config.yaml
image_size: 64
color_jitter: 0.1
encoder_dropout: 0.05
encoder_patch_size: [4, 4]
encoder_depths: [3, 6, 3]
encoder_widths: [48, 96, 192]
beta2: 0.95
shampoo_beta: 0.95
one_sided: true
warmup_steps: 740
adamw_weight_decay_other_params: 0
Rows from block 2 of the image encoder of a small model that answers yes/no questions on an image's attributes, named by matrix and row number. Rows with one number belong to one neuron. Each number is 500 + 25 x the weight over its row's rms, rounded and kept within 0 to 999. All counts start at 0. Numbers have three digits each.
After each neuron's rows are labels from the 100 images, of 14976, where the neuron reaches its highest value: "patch colour" is the nearest of a few named colours to the mean colour under the peak. Only what is clearly more common there than usual is listed. The data: photos of plants, animals and fungi (iNaturalist).
# fc1: MLP up (encoder.blocks.2.mlp.fc1.weight, 96x48), inputs 0-47
# fc2: MLP down (encoder.blocks.2.mlp.fc2.weight, 48x96, transposed), outputs 0-47

fc1.36:480460478489472504497480465489468499544486506470498493456498468515511499584503508542472457490470534496515506503510497515517503453513500490487513
fc2.36:515496505540491486500497480507487553485528470484489480487408540477487503506490458499455477485499499488514497507496479459484508499495507531503545
patch colour: pink

fc1.93:471475501517498499561506506533484429502527467491502503490484517516488510496505517551486473488507482485508482504453501437511509495529450491509494
fc2.93:497496488486457527507498556529475499497493466521523501516511530518464513482522443506494517551460507501462484462524487527499494491465512530537508
patch colour: black

fc1.15:479523509498478514514478489499462424550511513537499524495503457500491462490507498525460440476511528487495541502488492505493504455505487504494509
fc2.15:534442507488502483500481502515491483473512456498498460481481557501535500537478488516497504546521499496486490522496537499509495468475507482531566
patch colour: black

fc1.60:487468468507459498517475492518476508531496497474494508455495448515519492574474520528469495501460543489526480519524525498515506466495486471493499
fc2.60:474506534488530491484497498510528501502543465485492496510453593477476484503561499484482502504475499502501528522502479487493522492521506537529498
patch colour: white; pink

fc1.47:504479473522489522501489532503461586464477493533530513500493507468524517480491488485504492517506499501503532535526556480526497491467456498500491
fc2.47:477524514475504483493548451496502481528483492475462501491499473501497464500507480517484490471498499539496474458469443512519442501508527496449500
patch colour: pink; white

fc1.52:515481544495499496470498468477487518487567491501456521490491488490508482452486545506501499534506528527500526525513498526521501470447448484493491
fc2.52:500459500459537486507469469481484444514538516494512471524506467499507484503488498490458458468485522495520508493480479479511492468497548523511553
patch colour: pink

fc1.35:513490501510524507532491489529516488484513477539488500471480481495503515432511450495509490465481507490521486462420483530530501486514479492468513
fc2.35:519463459543514530515528505483452509504495474474485504532491535498460479495485477514523491545515520494508475508500511519539450521533534522509467
patch colour: pink

fc1.22:489480510474487513444514484487494515497497499479480524471500489474538534560505505504509466531505530568510546522500510538522497470498475489497472
fc2.22:469508469508510491522503434490475502492576494482508490524505509498491475515461504491481486453463504496540496492521472472490522529506531543508516
patch colour: pink

fc1.49:524502503514515529502473516491499523461530518546499471483467505514534534456525535504521452497523477460514502500491538491490491465499514436496499
fc2.49:538476482532494556470525497541493489507490482462455496523529502504499502469509492522509524526523507496491494476550449536518500522483494551507488
patch colour: grey

fc1.83:475473501505515505530495549506504453536513468500480565496523482483524480498481504507494469492487491550495481495456477471492501477544449513502519
fc2.83:494461480459460480530511562508456464498502485497534468486518546514502509485486448490499500533479504490479503503510497512502500504448522469531513
patch colour: black

fc1.11:533506503505468505560466556508470538464529492556541529519478490455492527496533472476517499525518489498500504508490526479480500499506485496497485
fc2.11:490508499496549478497535488513496484498526470465448489500499521518552507526482520518502517507521464503498480505536426533548505475518515503483499
patch colour: white; pink

fc1.42:492499492524471499504503462501514520493512506554530518487481470472516477503507510458470471483511537461499457544477521441509527488506497476482544
fc2.42:522493528500497505506508471487472487501461463437447493514493483477443504510528495495506496526546512554488527483504482501498482483534501534498463
patch colour: cyan

fc1.55:512506505535477498528486532503481543483467456527525510522483492494497496499544486498498525513493503495500527487549566454466496490495495552537499
fc2.55:459511503512496494478515463483473510537475486495504507481495508548516525529477509541524499499498465518479471492501459536545455471498481498436496
patch colour: white

fc1.4:503488453510494467492492525508458569474486472516469524492504463509538500501476522495488514523465535493491516520505512473513489488503422492491499
fc2.4:492516543452500529517506497517528476494486498505502482503513433425488484503547486477503483485509527504482513492478542546513510493538500516508487
patch colour: white

fc1.73:495514512519497517531439495507474453502557539536499507510495462480469487503518535503483480508504549448540507500504533462500501501504513504509512
fc2.73:500495516489539499495520510486495498468510496497504499505501543507517483502508507515506498509545514543472554538518519498517514471479494542521597
patch colour: green

fc1.41:469480458498464518493479484499482495550481510470503499464490462501522496590503514529460478497461522486523496501508531500512509460500502493504505
fc2.41:500506519517529487502512480519506550492552465489490503502422577511492512519517482503463516506496495504506511509517489499482520510506500554520528
patch colour: pink

fc1.2:485478497508534492534541514499485418547506485533488526493508498497512494490497493543502461455480518513486503504514507498492517477533458514523546
fc2.2:524479492504501478513485581518494486500502492494560491486497550478503481522495496502505504561510517500509504520512542482514491488437504487491536
patch colour: black

fc1.24:470490457525512477497499520515460571502482488511436522507521481514543474495500516501498532518467528484475470502507495486540502499513454497499514
fc2.24:504519526462497534532503480506524497504481493507509497492518385441484476497505480480514480495507506514480515501472533502496483501534498505501503
patch colour: white

fc1.12:460508494502512501540504517568478460484507464512477503527514525523499530521471523515489519493517458469519458494478480463536524513528462494513497
fc2.12:497505503473441552499481535529489472471476482501489489505524464469486495460531455497504486529474505494455491447529490521491492483485518516509474
patch colour: black

fc1.92:504514480546484486504524450504500499508510445485522468452473500514502515508507534577511453492501493514495503510463506484503518455499483529507515
fc2.92:557492489518467540501497508512490561475487490493488504497480531521463482499517488528482524515513512462508484465521513493536481521424496527501502
patch colour: brown

fc1.62:497545506522507455468504479478495495489509473439538476480442539509468514525502506535496513486489480502494502522500536444472522480487486505518508
fc2.62:493488494550492506504474507507474511521459510555510501488486443510427529524523500522505511513483499513487467443519497527498516473486500515508532
patch colour: grey

fc1.29:489484488509481463505506506522490504523502485464448496460507455522505508583490533553492482511467541520525491506512501495501482479519473478489490
fc2.29:487494489492495480506465519530504490471554476489505491516482585479509509487517483467467542502479505451512502519520501518516523495481513524547474
patch colour: white

fc1.50:509488518499488526466488527499529525472505489506450499478506482451532520528500471472523474532546497520545500500473509539511470500496471454496463
fc2.50:492486437499519499512520480510471508536512528489492493540534518521498481519549541495490490508493528497469500473535448523509509522507524563498494
patch colour: pink

fc1.7:504525508519506525500549480497500524475481494473459493525467518466508503477510484504516498565487497581491525504536518480514487488462492499499464
fc2.7:464500537497505519499450467507492460503514471500522503524532446516514487504502528516485496460488538488581473508532520490522490493501496490520483
patch colour: pink

fc1.0:457485471521518489559506530523507457514495473470494525498518519504490493514486497531498485497494488562501478497461436442488502502497479504500518
fc2.0:516484496506441488564471585504497511499513499522500503487497508505495482487479457488477523543469529499510496495518505509526469479460506477503492
patch colour: black

fc1.31:482537526480539514494537513505478434511513526532457493485525477467493462488501496536506455476499520507509567526503485508507508475509488497511494
fc2.31:545461480476509472501491514515503463458505484491494445483511530473538504507484492509502503497530511480502504511516539491514493490448499494529578
patch colour: grey

fc1.26:502492498514505475511484516496455497483569493481450483503474500543471525513480520507485541532522457502534506464508467448518494516486495474498494
fc2.26:501488516456511558507507512498507459504522534542503503521516424485493501525519501517524494522495543498478481479510507523517524477537485512538535
patch colour: grey

fc1.19:489512503505534516504497442498449521516480526505469506509497513485504489531505514501503453506499537540487501502570471490537492453507509512452492
fc2.19:519516554497503462500492490513512502498550482490524523500518454480519503498476511511529500492495520498586514535491515453519504495496503500534548
patch colour: pink

fc1.82:502492496515515504511495472497492539544490501521474532486477503488519429508535504505508486498471501551462477506432491491481507469516495502461539
fc2.82:516477515504481503551508500483485480482501453461495475476493470510478510500461484464515484517543525482526496505496491533533442507504500482484433
patch colour: pink

fc1.69:485558511474551513503511549511446488508514530509494488506544471482464482490515489514520475498516540468493526492500502468545509506528501535494480
fc2.69:510478500494530482462536503504512499459527508495480492483532485483538511499492520519500490514525493499509528520525512455496508496435482484523587
patch colour: grey