Rows from block 9 of the image encoder of a small model that answers yes/no questions on an image's attributes, named by matrix and row number. Rows with one number belong to one neuron. Each number is 500 + 25 x the weight over its row's rms, rounded and kept within 0 to 999. All counts start at 0. Numbers have three digits each.
After each neuron's rows are labels from the 100 images, of 14976, where the neuron reaches its highest value: "responds to" is what is common among them; "patch colour" is the nearest of a few named colours to the mean colour under the peak. Only what is clearly more common there than usual is listed. The data: photos of plants, animals and fungi (iNaturalist). In brackets: how many of the 100.
# fc1: MLP up (encoder.blocks.9.mlp.fc1.weight, 384x192), inputs 0-95
# fc2: MLP down (encoder.blocks.9.mlp.fc2.weight, 192x384, transposed), outputs 0-95

fc1.296:509493508522519512516504497495513509462477501526487528514499508532547460521576503470516511520567520514453502510463502513495432478490490506512431485500487543493448502477494500508526480504495489471500516501539569490485526498495483499553458471508528511502494504510539495514508494483496489480
fc2.296:451496521529544471495470496535535461523499478502475485500510506476499494512529482460444481493522494490486507505475442514470515510539483495502488456524527496472496487488527493525519521554476486531507490547506509466494519537500532495491483484463518497473499496484451470526495499482550509500
responds to: phylum Tracheophyta (57); kingdom Plantae (57); class Magnoliopsida (51)
patch colour: green (52)

fc1.263:533516484524515497526517475485515503491445493514492506530495507540562468541565485507499520536548527514471491530470503515502456478503489489514414497508478518509437507482510519539536498487490512503500497500525543462497517485498542473535480466502487521495509490475517506522532509472492482483
fc2.263:446516495504570474483472501526533494508502508509451485504495510504448499527500477449496501504535487484491499539467477506470521512533491468499480476505499486493500467511515456533566509551478500495515498560507479442476497506536507491527465496502496491501508478487464477537491502487555516529
responds to: phylum Tracheophyta (37); kingdom Plantae (37); class Magnoliopsida (33)
patch colour: brown (66); green (29)

fc1.328:496508498508486545496492524452488537489486494496486496467484550484511453486496478519573514515507494510485490514464520502544478512547453492516524467514482475467499484430495452506488477478473524489492495522542533502472489512498516493472518443477495502446498519552474527526480512549479517530
fc2.328:461521538489519508485490507506488533526505477473489469514486444496499540519493506532531492493483513495487496484461506496560518502507474478499527531484497437437565533546526505536485503450524503494517512487528472541516472492520498503492496489498471518528461513516446498483534520537478499486
responds to: class: Aves (94); order Anseriformes (34); family: Anatidae (34)
patch colour: grey (83)

fc1.88:517518520520501530533521504508501479490527526474497492467509451512439490495526498441476505523438490518493490495479486501480443480502518466537488492485466526450500490474504493508526505515487498493487503480542502540521512495455504498500500523518511436514496494494534501522454539524483515463
fc2.88:510502537533467504555474534522514516509527463485521489564523496489462471503494505483487512486483514495538536521485484451516543496520498519466487552514484493480466515516494526428467487486507523511494489504476532517484490498526480516498469499478490463533518500455513487533518511507478494552
responds to: phylum Chordata (98); class Aves (95); order: Accipitriformes (25)
patch colour: cyan (74)

fc1.320:476489498501535519507505507491513478509487514470549564500469477467535559562490495502499476516451479475482517507508493471509535503512544490475519533488506478519461470566490479495486552491535505524546516502465535504497503467525503511533514499482497502513487542486469476452497479431502521455
fc2.320:480482474535472473537490455513466496494543494496464545516521470510519496549477497501536486494501523499475524481475479502488531472499499482449517512540506497504512506576484536497539472473503502500489551487458459509517501487498482483535515502517494514473549461527505501446495500478505492522
responds to: class: Insecta (93); order Diptera (40); family: Syrphidae (38)
patch colour: orange (53); yellow (35)

fc1.156:497523507494508510529480480506493507500484505512530550496531493533510481471533490459568474494462498486483523497492529514548425499493465508515506467513505513516537470500499495521513481438470481462484508517512509505530515581455505490458514512517500498518514508499544497485496514518488538482
fc2.156:457472478500524521509492433521522453535518499523491508511498490490502456477540500477480487518510480529465508470527497474495508501512497499505525502526472477475502433474533498537481495508488499524501505578511490510501511544507505495446497460541513497452501507503487493507504526479547479506
responds to: phylum Tracheophyta (37); kingdom Plantae (37); class Magnoliopsida (31)
patch colour: green (76)

fc1.181:550492518532519493521494471496529498538495503508526525517516502521573495488524469501545453509520473479509483464491516524507488503525485494501497493496519525496480512485503550514511462531432514473475523513544509482490508522504534498507519500531527543492522495500491502524562535483549497497
fc2.181:473467492534514468518465495540547503458516452516503516498506531512445448465484467489478490471567521502475527478501517507452546490514497472505550540469480495491520503502483515514529505502471501517529537559505520510458495507497486501478491501492533530482511500489465491519511512480539489501
responds to: order: Lepidoptera (35)
patch colour: brown (80)

fc1.190:489440482489514502462479464510502503513490489496492508525475487502553526492514504477470468507514497472490545545501498489518521535523534501529483525492452517501480452504549492455540492526499519512498503510501507482466505512507466506512522447500571500505483462502509514495461521536500495508
fc2.190:528528499506452462483499473521480509553454557486519504517498519467522524477544459459477556500532501498498489467474511512511496501481481487506474504530508481527446563502547538456497511491503509511517505507518524496460441510520474518484484472456486479505510468508536483504479507558490481464
responds to: class Insecta (62); phylum Arthropoda (62)
patch colour: brown (52)

fc1.372:496509492506511509538505513508476485538502509492528458503510469523434494534545482422503497508448508547535510494518502501475486501510487486519518528480484520512469489474504518507497496480479521497507509436526469527521494517471469540510552513507509393529567496499508492522480493513475496504
fc2.372:505490514510474502519468529512477513509509470540515500551538444504480469501493554503473485499501514505510515494485484446469508529517502518509494533522492503492475500491501518477476544496500509524485495511474490480511483507543503499501512517453500501571514490435488483516502503476521510515
responds to: class: Aves (98); order Accipitriformes (36); family: Accipitridae (34)
patch colour: white (34)

fc1.90:530555491450481531504525508529470529499503498448442493505493504507454518475527499513502496501497491523478530559448489506512487450489523483504491511509477519437503516481505499485504513483509503503514486509506515480504487551508497505482491505507510462522496476473555502502478488564521568503
fc2.90:492521489489479479497485507515457519542482508502540469496552492497493493507506498504495505501498494529483510515499479473525500459484504511500505537517503520493498518569462565456479525511479531493484506504481545454511431501509519532514475490466518487520533496450530494515500500487494523504
responds to: phylum Chordata (96); class Aves (94)
patch colour: cyan (73)

fc1.216:497484460509482500486510518485529530511529498523528507516516470496481527536481491498490505483493455506463511527464485514543514533506546521517505507505501461536504474553488529482515503536523515503463492484486467482442503497498502503527550471492513491520510525508480525462516518510539524553
fc2.216:480499493486510494463502510523498518542527494525497540504491491502513540495482479489486508475557423497517499486510514511500552495474518485512508520510502507508512533495489492542545532500518490460490514554472468513475511533522483494494567504518511497485530470550490510499444508508514495564
responds to: class Insecta (76); phylum Arthropoda (76)
patch colour: black (65)

fc1.225:521521499521524492530491493482495498507486491556517524527494518540560478511546499500542507519539500464484479530482504542531481481502488495505446490502496528505468500468506526533487473475478511463475505483527550481497522505479553487525501476536464534480513506510519493529546525485504482500
fc2.225:452510502515531471494499523551549502491496480508474523504511491513469479498529485459481482494541490466494495498480480512458504500527499497514510500503487479463521480500510478553547496501486481500513534556508487462426516551515513496505485489504501513473521485483473478519501522480538481517
responds to: class Magnoliopsida (36); kingdom Plantae (36); phylum Tracheophyta (36)
patch colour: brown (79)

fc1.262:473519496509472522506508492516492508489509510498480520499500504516511490538534453490514522567496515517455509531477479466486419470494488500517451478513494496497486479459523487496542503468494507511541499527497570513507488499501476494488500467498495490555536547514480523518502566494466493472
fc2.262:440520520467555511517490454537531494503526480503488504473466508483544483500506521485478491529507456505502491488515454513510526478502505468488529502548462504486497422471516464500501499516527489526486495545548501501541516513496522536492497448500502524451539504497513502473509513486462492488
responds to: phylum Tracheophyta (37); kingdom Plantae (37); class Magnoliopsida (26)
patch colour: green (69)

fc1.55:512480513509543506501495507481517491524476435442496501537494516471546512471475496503513497503549538514497510477479503516490489508508523449490506499468503556508421477497461521505488504518463519505477558527541491498532466500524509433480478489509497526487512496507491475504483475480485491503
fc2.55:540476533515493493468456487481505505520511397509518497517475538511505474509473494510516499472558527500477481542527516522464512505547523498524494522477508518514486498506500468486496502486462503514487491482514401498551573524504503445465499489531494494502482464499486522503457497451556455499
responds to: phylum Arthropoda (66); class: Insecta (63); order Lepidoptera (43)
patch colour: pink (25)

fc1.383:499462493491503478497502499531497494473533488478498483514480484508502482534521512467518480522503523518504505510501532506501535529501469514470485477481437491483474478496489500486514467499494460529563463473537570496472481484493524525549514446513514497520519491459538484519510472517479460477
fc2.383:512502503479502495532470510498448483511503455501506488519541455524502435505494525517500512550523557516499468502478484483499494503493518465501471499494543484496469517486547509465475498508514538536486489507435488465499454511516508500399508517478455517515499497468463461462493498481503516501
responds to: class Aves (97); phylum Chordata (97)
patch colour: white (99)

fc1.305:498526483528510515531526537510498454553495488480535478500502446500485486527494482460454528511536537556481504498485468504489469488509509509530496516490499518525430497448490559458498531493467534498481544477522492545486474490505447496503508502478504416514507512464564509500495490513499486502
fc2.305:513522516501502504531452539548450501519513464547514486540530464504474496499499539514500479494511496502501519495505441433504505516507504501506500539494511495497478524483508502497475534496515512527492534512486470492508475530534511482488501531468513540554534495460499484507534504498510523507
responds to: class Aves (98); phylum Chordata (98)
patch colour: white (59); pink (40)

fc1.280:504546511492564500533500447502504532497476484531529522515504555520537478480536513488530517498483498457505487499523547497517460477500501531510463496532505518500499487489531534523506510448497473466490537505524519502510493563493519501511498497535500505490473510523552488478501528517524480474
fc2.280:471480498524557508505482488527571470509508519539481486484496482493481483476496489444476489512497471500491496468483476490482513494547477499481531507484517443454497496474506498500532501532474489555503503587520511445500510533509516491462466498491502509491517493477499500534521484487582542513
responds to: phylum Tracheophyta (34); kingdom Plantae (34); class Magnoliopsida (27)
patch colour: brown (74)

fc1.166:451493469511486487521542516521511556497500551517497541544513513558532503537514500460503521555501506493468503510512484541487513488508536516561477497480445501510452503508527518516506477466482529478481508459507515497465528496495491529551476496488500501508493517506493508505512500486497538461
fc2.166:481537477507533502490500443516538508524487535509465521455526509497467491513523501487473491525520506507485512495464459542452568507529446484525506486516450474499513450492486480516522494544491512499490556495517457499457496495500511508496494465492519489462523471475460490501529519508521531488
responds to: class Insecta (81); phylum Arthropoda (81)
patch colour: brown (54)

fc1.82:515543503486496509508510539507493490546476512492512553493484527504469494508461485474493502539524491533503510486576519487498467469542498514465500534489507552531485470483490476510482498458482537509490501503497453509511485516507469517558509526473491492517539501524486480499522494507464500485
fc2.82:505469498504481508506445522516509518502508471530545513547539498517491504484505577534472486480517460523501510538508489428442486498515464517471477548524476527462502498505526516469485542483492489510506495515503483498501497502536511474504521515482480515556506479447503501521522496487511500491
responds to: class Aves (96); order Passeriformes (56)
patch colour: cyan (29)

fc1.189:527493509487524466508546511515533500503490482464520540536512521488500496547439473485513525521520549518479505477478510553520505487505509503504483530499475502503431467519440514486503477490493538510508503501509484509510445536513494503534468508476513496466541507478537482500486447423518520509
fc2.189:511522522507470522509494504462475540481473547497529486485534456523442543495537529513505485499496506521526507503468521465531448480472464502477459503499493513472466532534467496517495497448491541432513521459487511519495449485483520572497487499495547489493489497532512510497536468569501535465
responds to: phylum Arthropoda (95); class Insecta (93); family: Syrphidae (37)
patch colour: orange (71)

fc1.232:438489448510523499472453494559529510533522474489507500496500459493523515503527492475476479531506529466484553501459515482490516531519534455492508517519475502489493472494502470501490502510447486484529490499498510507505486492496529525514531489515504501466441511443513505494498493529499498465
fc2.232:514505514508491481471502444502487493541499559501493487502497492526476485502503508493501563492509515490475532451502474516517486502490512492514496504527466467503516563506479529431499453482544485506503518481496565502505458491488516516544535467500517473481523482493534496494524526526505499495
responds to: phylum Arthropoda (79); class: Insecta (68); order Coleoptera (29)
patch colour: brown (54)

fc1.224:484453502484532485486501532490488490469452514484492505510498555515495509527522521525487506513484435460474531547564497501535521500498522520489462522498508522553464465542505509485493464543531495506521511502497493477488515484518502484554507463487495525529498502474472479528510453488491470503
fc2.224:490464541503503500499497510443513568544527524525524515514503461503498549534477528501497484524504536520506528475456501465448494500510478501511487486508500489523497505501521501447534536488528516483501494505484470494498460501510449489504531492516478508469512482476460508533496504504494480480
responds to: phylum Chordata (97); class Aves (95)
patch colour: grey (95)

fc1.146:511523471513509521543525542523498504508482504490526524483465459512481499520473488465444514550498526537510470496505468483505432469517547485525486534498516540523447529432483518482471547490496548497484567470516456549506489505545456503507485519484477441522520494523517494486502496513507508486
fc2.146:507495523501500492523461527537504502480504455518515502546530500500507501494511542526499512476522474518502515503501468427501520504513469512504499559527514500462483511490488535496481548509491507534496518523511503495506485499527497489473489514456511515555521492438492470505519515498501499502
responds to: class Aves (94); phylum Chordata (94)
patch colour: white (41); cyan (27)

fc1.35:483488435535473498467488514493512489495453508479510511450496473512504537568463483497499509502454488559470508499460492477516501466504522487515497534526466457424480513510482489485479507436501531510496523522531507473498496503526493505485509521549476516518498505500521509532487469513542503508
fc2.35:500535532495506472498528499503526524501505538504517485477535493442491497516489509426490485523501496471453502477505490476475447527488508507552478521493512491472511491513482477489487451515510500494513499489509525489517493527467453519531482456534536447494516487512535515460503493519455472491
responds to: phylum Chordata (93); class Aves (91)
patch colour: grey (92)

fc1.139:516533483487504505556556518474489527497455545510492518468542475522499532548459483508480500511491529541490471530488477512493434496522546495535487501508482520490438499493493514493530547512505550516520502511479494503498501483552516502541508465497538494520482474447520491484507465504505568478
fc2.139:499537502500520460500482491511470529530502491501535510463538507487480488455506479497507496518495494552476498509528444496501485480468492522535505536506522484495463504484502537480462486484484504560494517497517537488517481533502496535470491461471495485515509514479554506520501509495499504513
responds to: class: Aves (99); order Accipitriformes (38); family: Accipitridae (31)
patch colour: grey (95)

fc1.114:489540480499515505502499465506502491512486525471452496484499491517502498488532480469495520543515505507451481493515475481501415508527524500524501502481478494522450518472505510499489535519500543501482497556524526483532465503508464512498484497505501512520502523541497473495498536529501463487
fc2.114:500541515521527450472497473497527522499485551503497483497485517505497572521477496474506501504504494516513539491489484501475502482505498475491499499485492484470484525503492509484520504506497536508493502523556582520509463541524478525575461447496540489492527524464542518452510494562518479514
responds to: phylum Tracheophyta (41); kingdom Plantae (41); class Magnoliopsida (32)
patch colour: green (68)

fc1.245:532472511561504493502474533531477491480514514508483496483523517554503478474514490492561456485498472533478512521477505502487501496520479528478509515472493501482496487478493495490500472476488498537554505461550557530460488484491490480578549433510533527531513507505539500517505498495502490485
fc2.245:515501527497531506523487505494491480507500457504496485526521471507464475510472509520524498531497524519517501529501504477532508540544475478505509524513556504501523522476542480486474543501534546535494479491463467491473496499531521495437551514503451501516456500515478485505490458489470504511
responds to: class Aves (94); phylum Chordata (94)
patch colour: white (40)

fc1.221:540474518497538485531499462499498483461492520471516500498485512507522502516463504503525514521522505480519520543504492500514484498525495492447498528524504476512492456513504470497510523489497492546499471501529543519464492477521516490545504463441502519472443460480495498429494504451506476460
fc2.221:521537502492476516498479495517500517480464476506507446523490495509471492441449528528492537518514507532542503523487497468507508498512505504513477521501500490497490522527524485479492491505505517495505516480497512503489421502499548501499502498498510523510501497525489519469518480555481505487
responds to: class: Insecta (76); order Diptera (33); family: Syrphidae (31)
patch colour: orange (47); yellow (28)

fc1.111:501510509501499537551519532488499480522512525507525480507506460513428481532544484446507496501424497531524522497500508496473465506523485513514493496472458508515479496482500502473514477490495508493505481460544491521489472493470455537548553509492491423509530497501515491517482485524472491496
fc2.111:505497499511497511530464531507470522530523458527533482538533436497489493510496520511494476503500525531516504507478475461470514516507497505533474546505497507498483510488516514465476528494501540540495487503474489491497490518556492508501531525439483505567502495447511487513484504460520494512
responds to: class: Aves (99); order Accipitriformes (35); family: Accipitridae (33)
patch colour: white (31)

fc1.171:547526489524515501525508469497504495504453477500520501537494515533535474542549502510550515515539498483468491512491507524519494492497500506500481504514488517502427513492505540535506480494471512481463485505529533421507530511502543504514494483513469546476511494492506517514549521494508464499
fc2.171:448501491503560462495474500516549487473496491515460524520523500521469463499496465464499492493548493498489513484447505475471520488499486456500521488499508499484502499505507436504542471504501487500496509563498479483453505524519510489522490532500497487496516469489456469533488506492550517534
responds to: phylum Arthropoda (84); class Insecta (83); family: Nymphalidae (37)
patch colour: brown (97)

fc1.133:497500489479484511516492516498498508515541504493509555505516500461508529578483496472500499502460499515500474496502517554488528477513529501498545509488521476507523487561499515509501550478520500494515500479479490518450514498505546530526547521488502510506502521516493514449509459460521510508
fc2.133:478473469499491466514498466508485513463532491490490562504531459532504489519496507500554487476504511528544498497480509522507535477491499488484521533499521496487557491562479529497503474461512523499488543501435466496504497483477490492514522561499479512480513470517504505485462508451535500525
responds to: phylum Arthropoda (98); class Insecta (96); family: Syrphidae (37)
patch colour: orange (53)

fc1.326:500540510519500524525509530506490489536535502479514478489472481555459536513524486474499529514456495553522517506500477499501462492532523479539509512515499501501474519431504512494477539498483512458489509454532497552518502517501466512514519528540507424500530500522523500490481510574500500493
fc2.326:492508527489467505545468534522485520523500471515517486513561459491489487518495530487485503510473503499528520503486456456494497504499510527523507543521490502501461517484504536455457514508484528542491521511496486488468495515527477493454508487452479489538496490449491476503498495460503475524
responds to: class: Aves (100); order Accipitriformes (37); family: Accipitridae (34)
patch colour: cyan (27)

fc1.127:494476515494492495518506513521504502507500499485517570494494500485503521580477489500496474505458496511513497497550495492533522483547537504483537513473512525523459496578490503496476570492518522482518500499449511492468481461513499534524492498471499495516496534519470493496471468495523515494
fc2.127:474500488508475482543515475482482510505530500508505547523525481496537530542487516532555494498505510519501524498469492537502544479502487505451535512531541525495524504559455548509486490464532508494487550472463499520517501481484511490526500527521504524489542473516529508464513502475520494524
responds to: class Insecta (94); order: Diptera (40); family: Syrphidae (38)
patch colour: orange (63); yellow (30)

fc1.53:505524478483499495530496516493491545482495512522496558521496520535581487516564498482541510532530536501456483494481501489498452483509499506544442490500484527504479492497484506506517496466487519466496530509517564470472521497479522492508495472514503502517521499528526481497537501473514501502
fc2.53:434514498507528484499467476550545488515513497503473509507501510493498497501509494464459486506494507498494511485477448495450565512534486472499534482514464482490513476500522493532510507536485492517517529557513488483476517506511505498490484478489503490455507480481470478524494515499544497499
responds to: kingdom Plantae (42); phylum Tracheophyta (42); class Magnoliopsida (39)
patch colour: green (69)

fc1.278:505490466481489506492521544503483501513540555492500543525515489501530523557482499515490510521507484488567491476517509534481531463502520495475508510487499467487508501501522560490464539467523529541482497492514470444495489503529508532528559517519518520530535519516479541453534492493509505518
fc2.278:461466492480493501512502480502496489460521503505517535493498492507494493501508516500500518487505484521537493505491526489513507512492513460497544499504506489493517504560455510506503518474555524507493535523449499502457492482468525469496474606459502537500521504524483525504487514479580531524
responds to: phylum Arthropoda (80); class Insecta (77)
patch colour: brown (59); orange (28)

fc1.174:529522496472519495501514542512505515498448510473492520475479542520499495451461498493526487514531517487512520509558511484515486530557523496462492536500517527511500479484510471486508492462479540517519548484525447501496500506528498516559501502494507449498482477488460449506503482492510504493
fc2.174:511466503512484521507474544510509501506488466524493501536536503524505516491488586542476495485518494509511508539498490448437486491534459487480493563514498532481500469513520516481495552480496501547503476511516459497511472485526498460486508518475501536525510520458469494532502512499479500485
responds to: class Aves (95); phylum Chordata (95)
patch colour: white (47); cyan (32)

fc1.208:473458494506439501485481445497515486510521511507522548513505482505517565518531506499491485511486444500453513535476505502531501532519554500477498524447490503475479489517489502483496436507489516499458496499507428500436512534497495495529545463490491555501514485499448539472501528483511579521
fc2.208:508490479523457517487475481515489520578509507508480522517515523490492494476534495490452506494532505486542511482483488532476560514492493511526509534493509502494451527472497524491518538503495491507498502572478466500463513488557495499445532490487505458458505460511475524536440499537500497511
responds to: phylum Arthropoda (89); class Insecta (85)
patch colour: black (57)

fc1.41:509522486467515501482558517455487513481469525500487522482538489500489508533471473492488521524480506516522510487476464509500464459561520489502460499490486507487445500494441503507501508502518515489512490524471497547482515491536513536526516466488511506555501463492529493470528497520507532534
fc2.41:498543480505514466467495496514496497502475496473531513455535533491490497485525468505501495544511502508457494528515485529496499519468539484514505534523518465499477520469486537490497502464471523568499481520486562478500482507498505492472445470471485483534502530522523526458505535554521500516
responds to: phylum Chordata (98); class Aves (97)
patch colour: grey (93)

fc1.34:503518475477501515468498476514499498487489564489504462477535463500476502463548502455493483511511491517496447494476498447498465510501535472506496504458519520471477507454492477469483444474463482505485496487508510494510469510493485522480505508507547496499456502481528507477496559588479492496
fc2.34:551492499499510465482495506485453476473498575467482456467499489520491543519486495458507514480515486488467511498497506472520506465532494502496489485488472491468465479506460515456505498474542517507518481498498509552489495509503503577523439481499497492477483516493499499485494500515501488491
responds to: phylum Arthropoda (79); class Insecta (76); order: Hymenoptera (27)
patch colour: pink (27)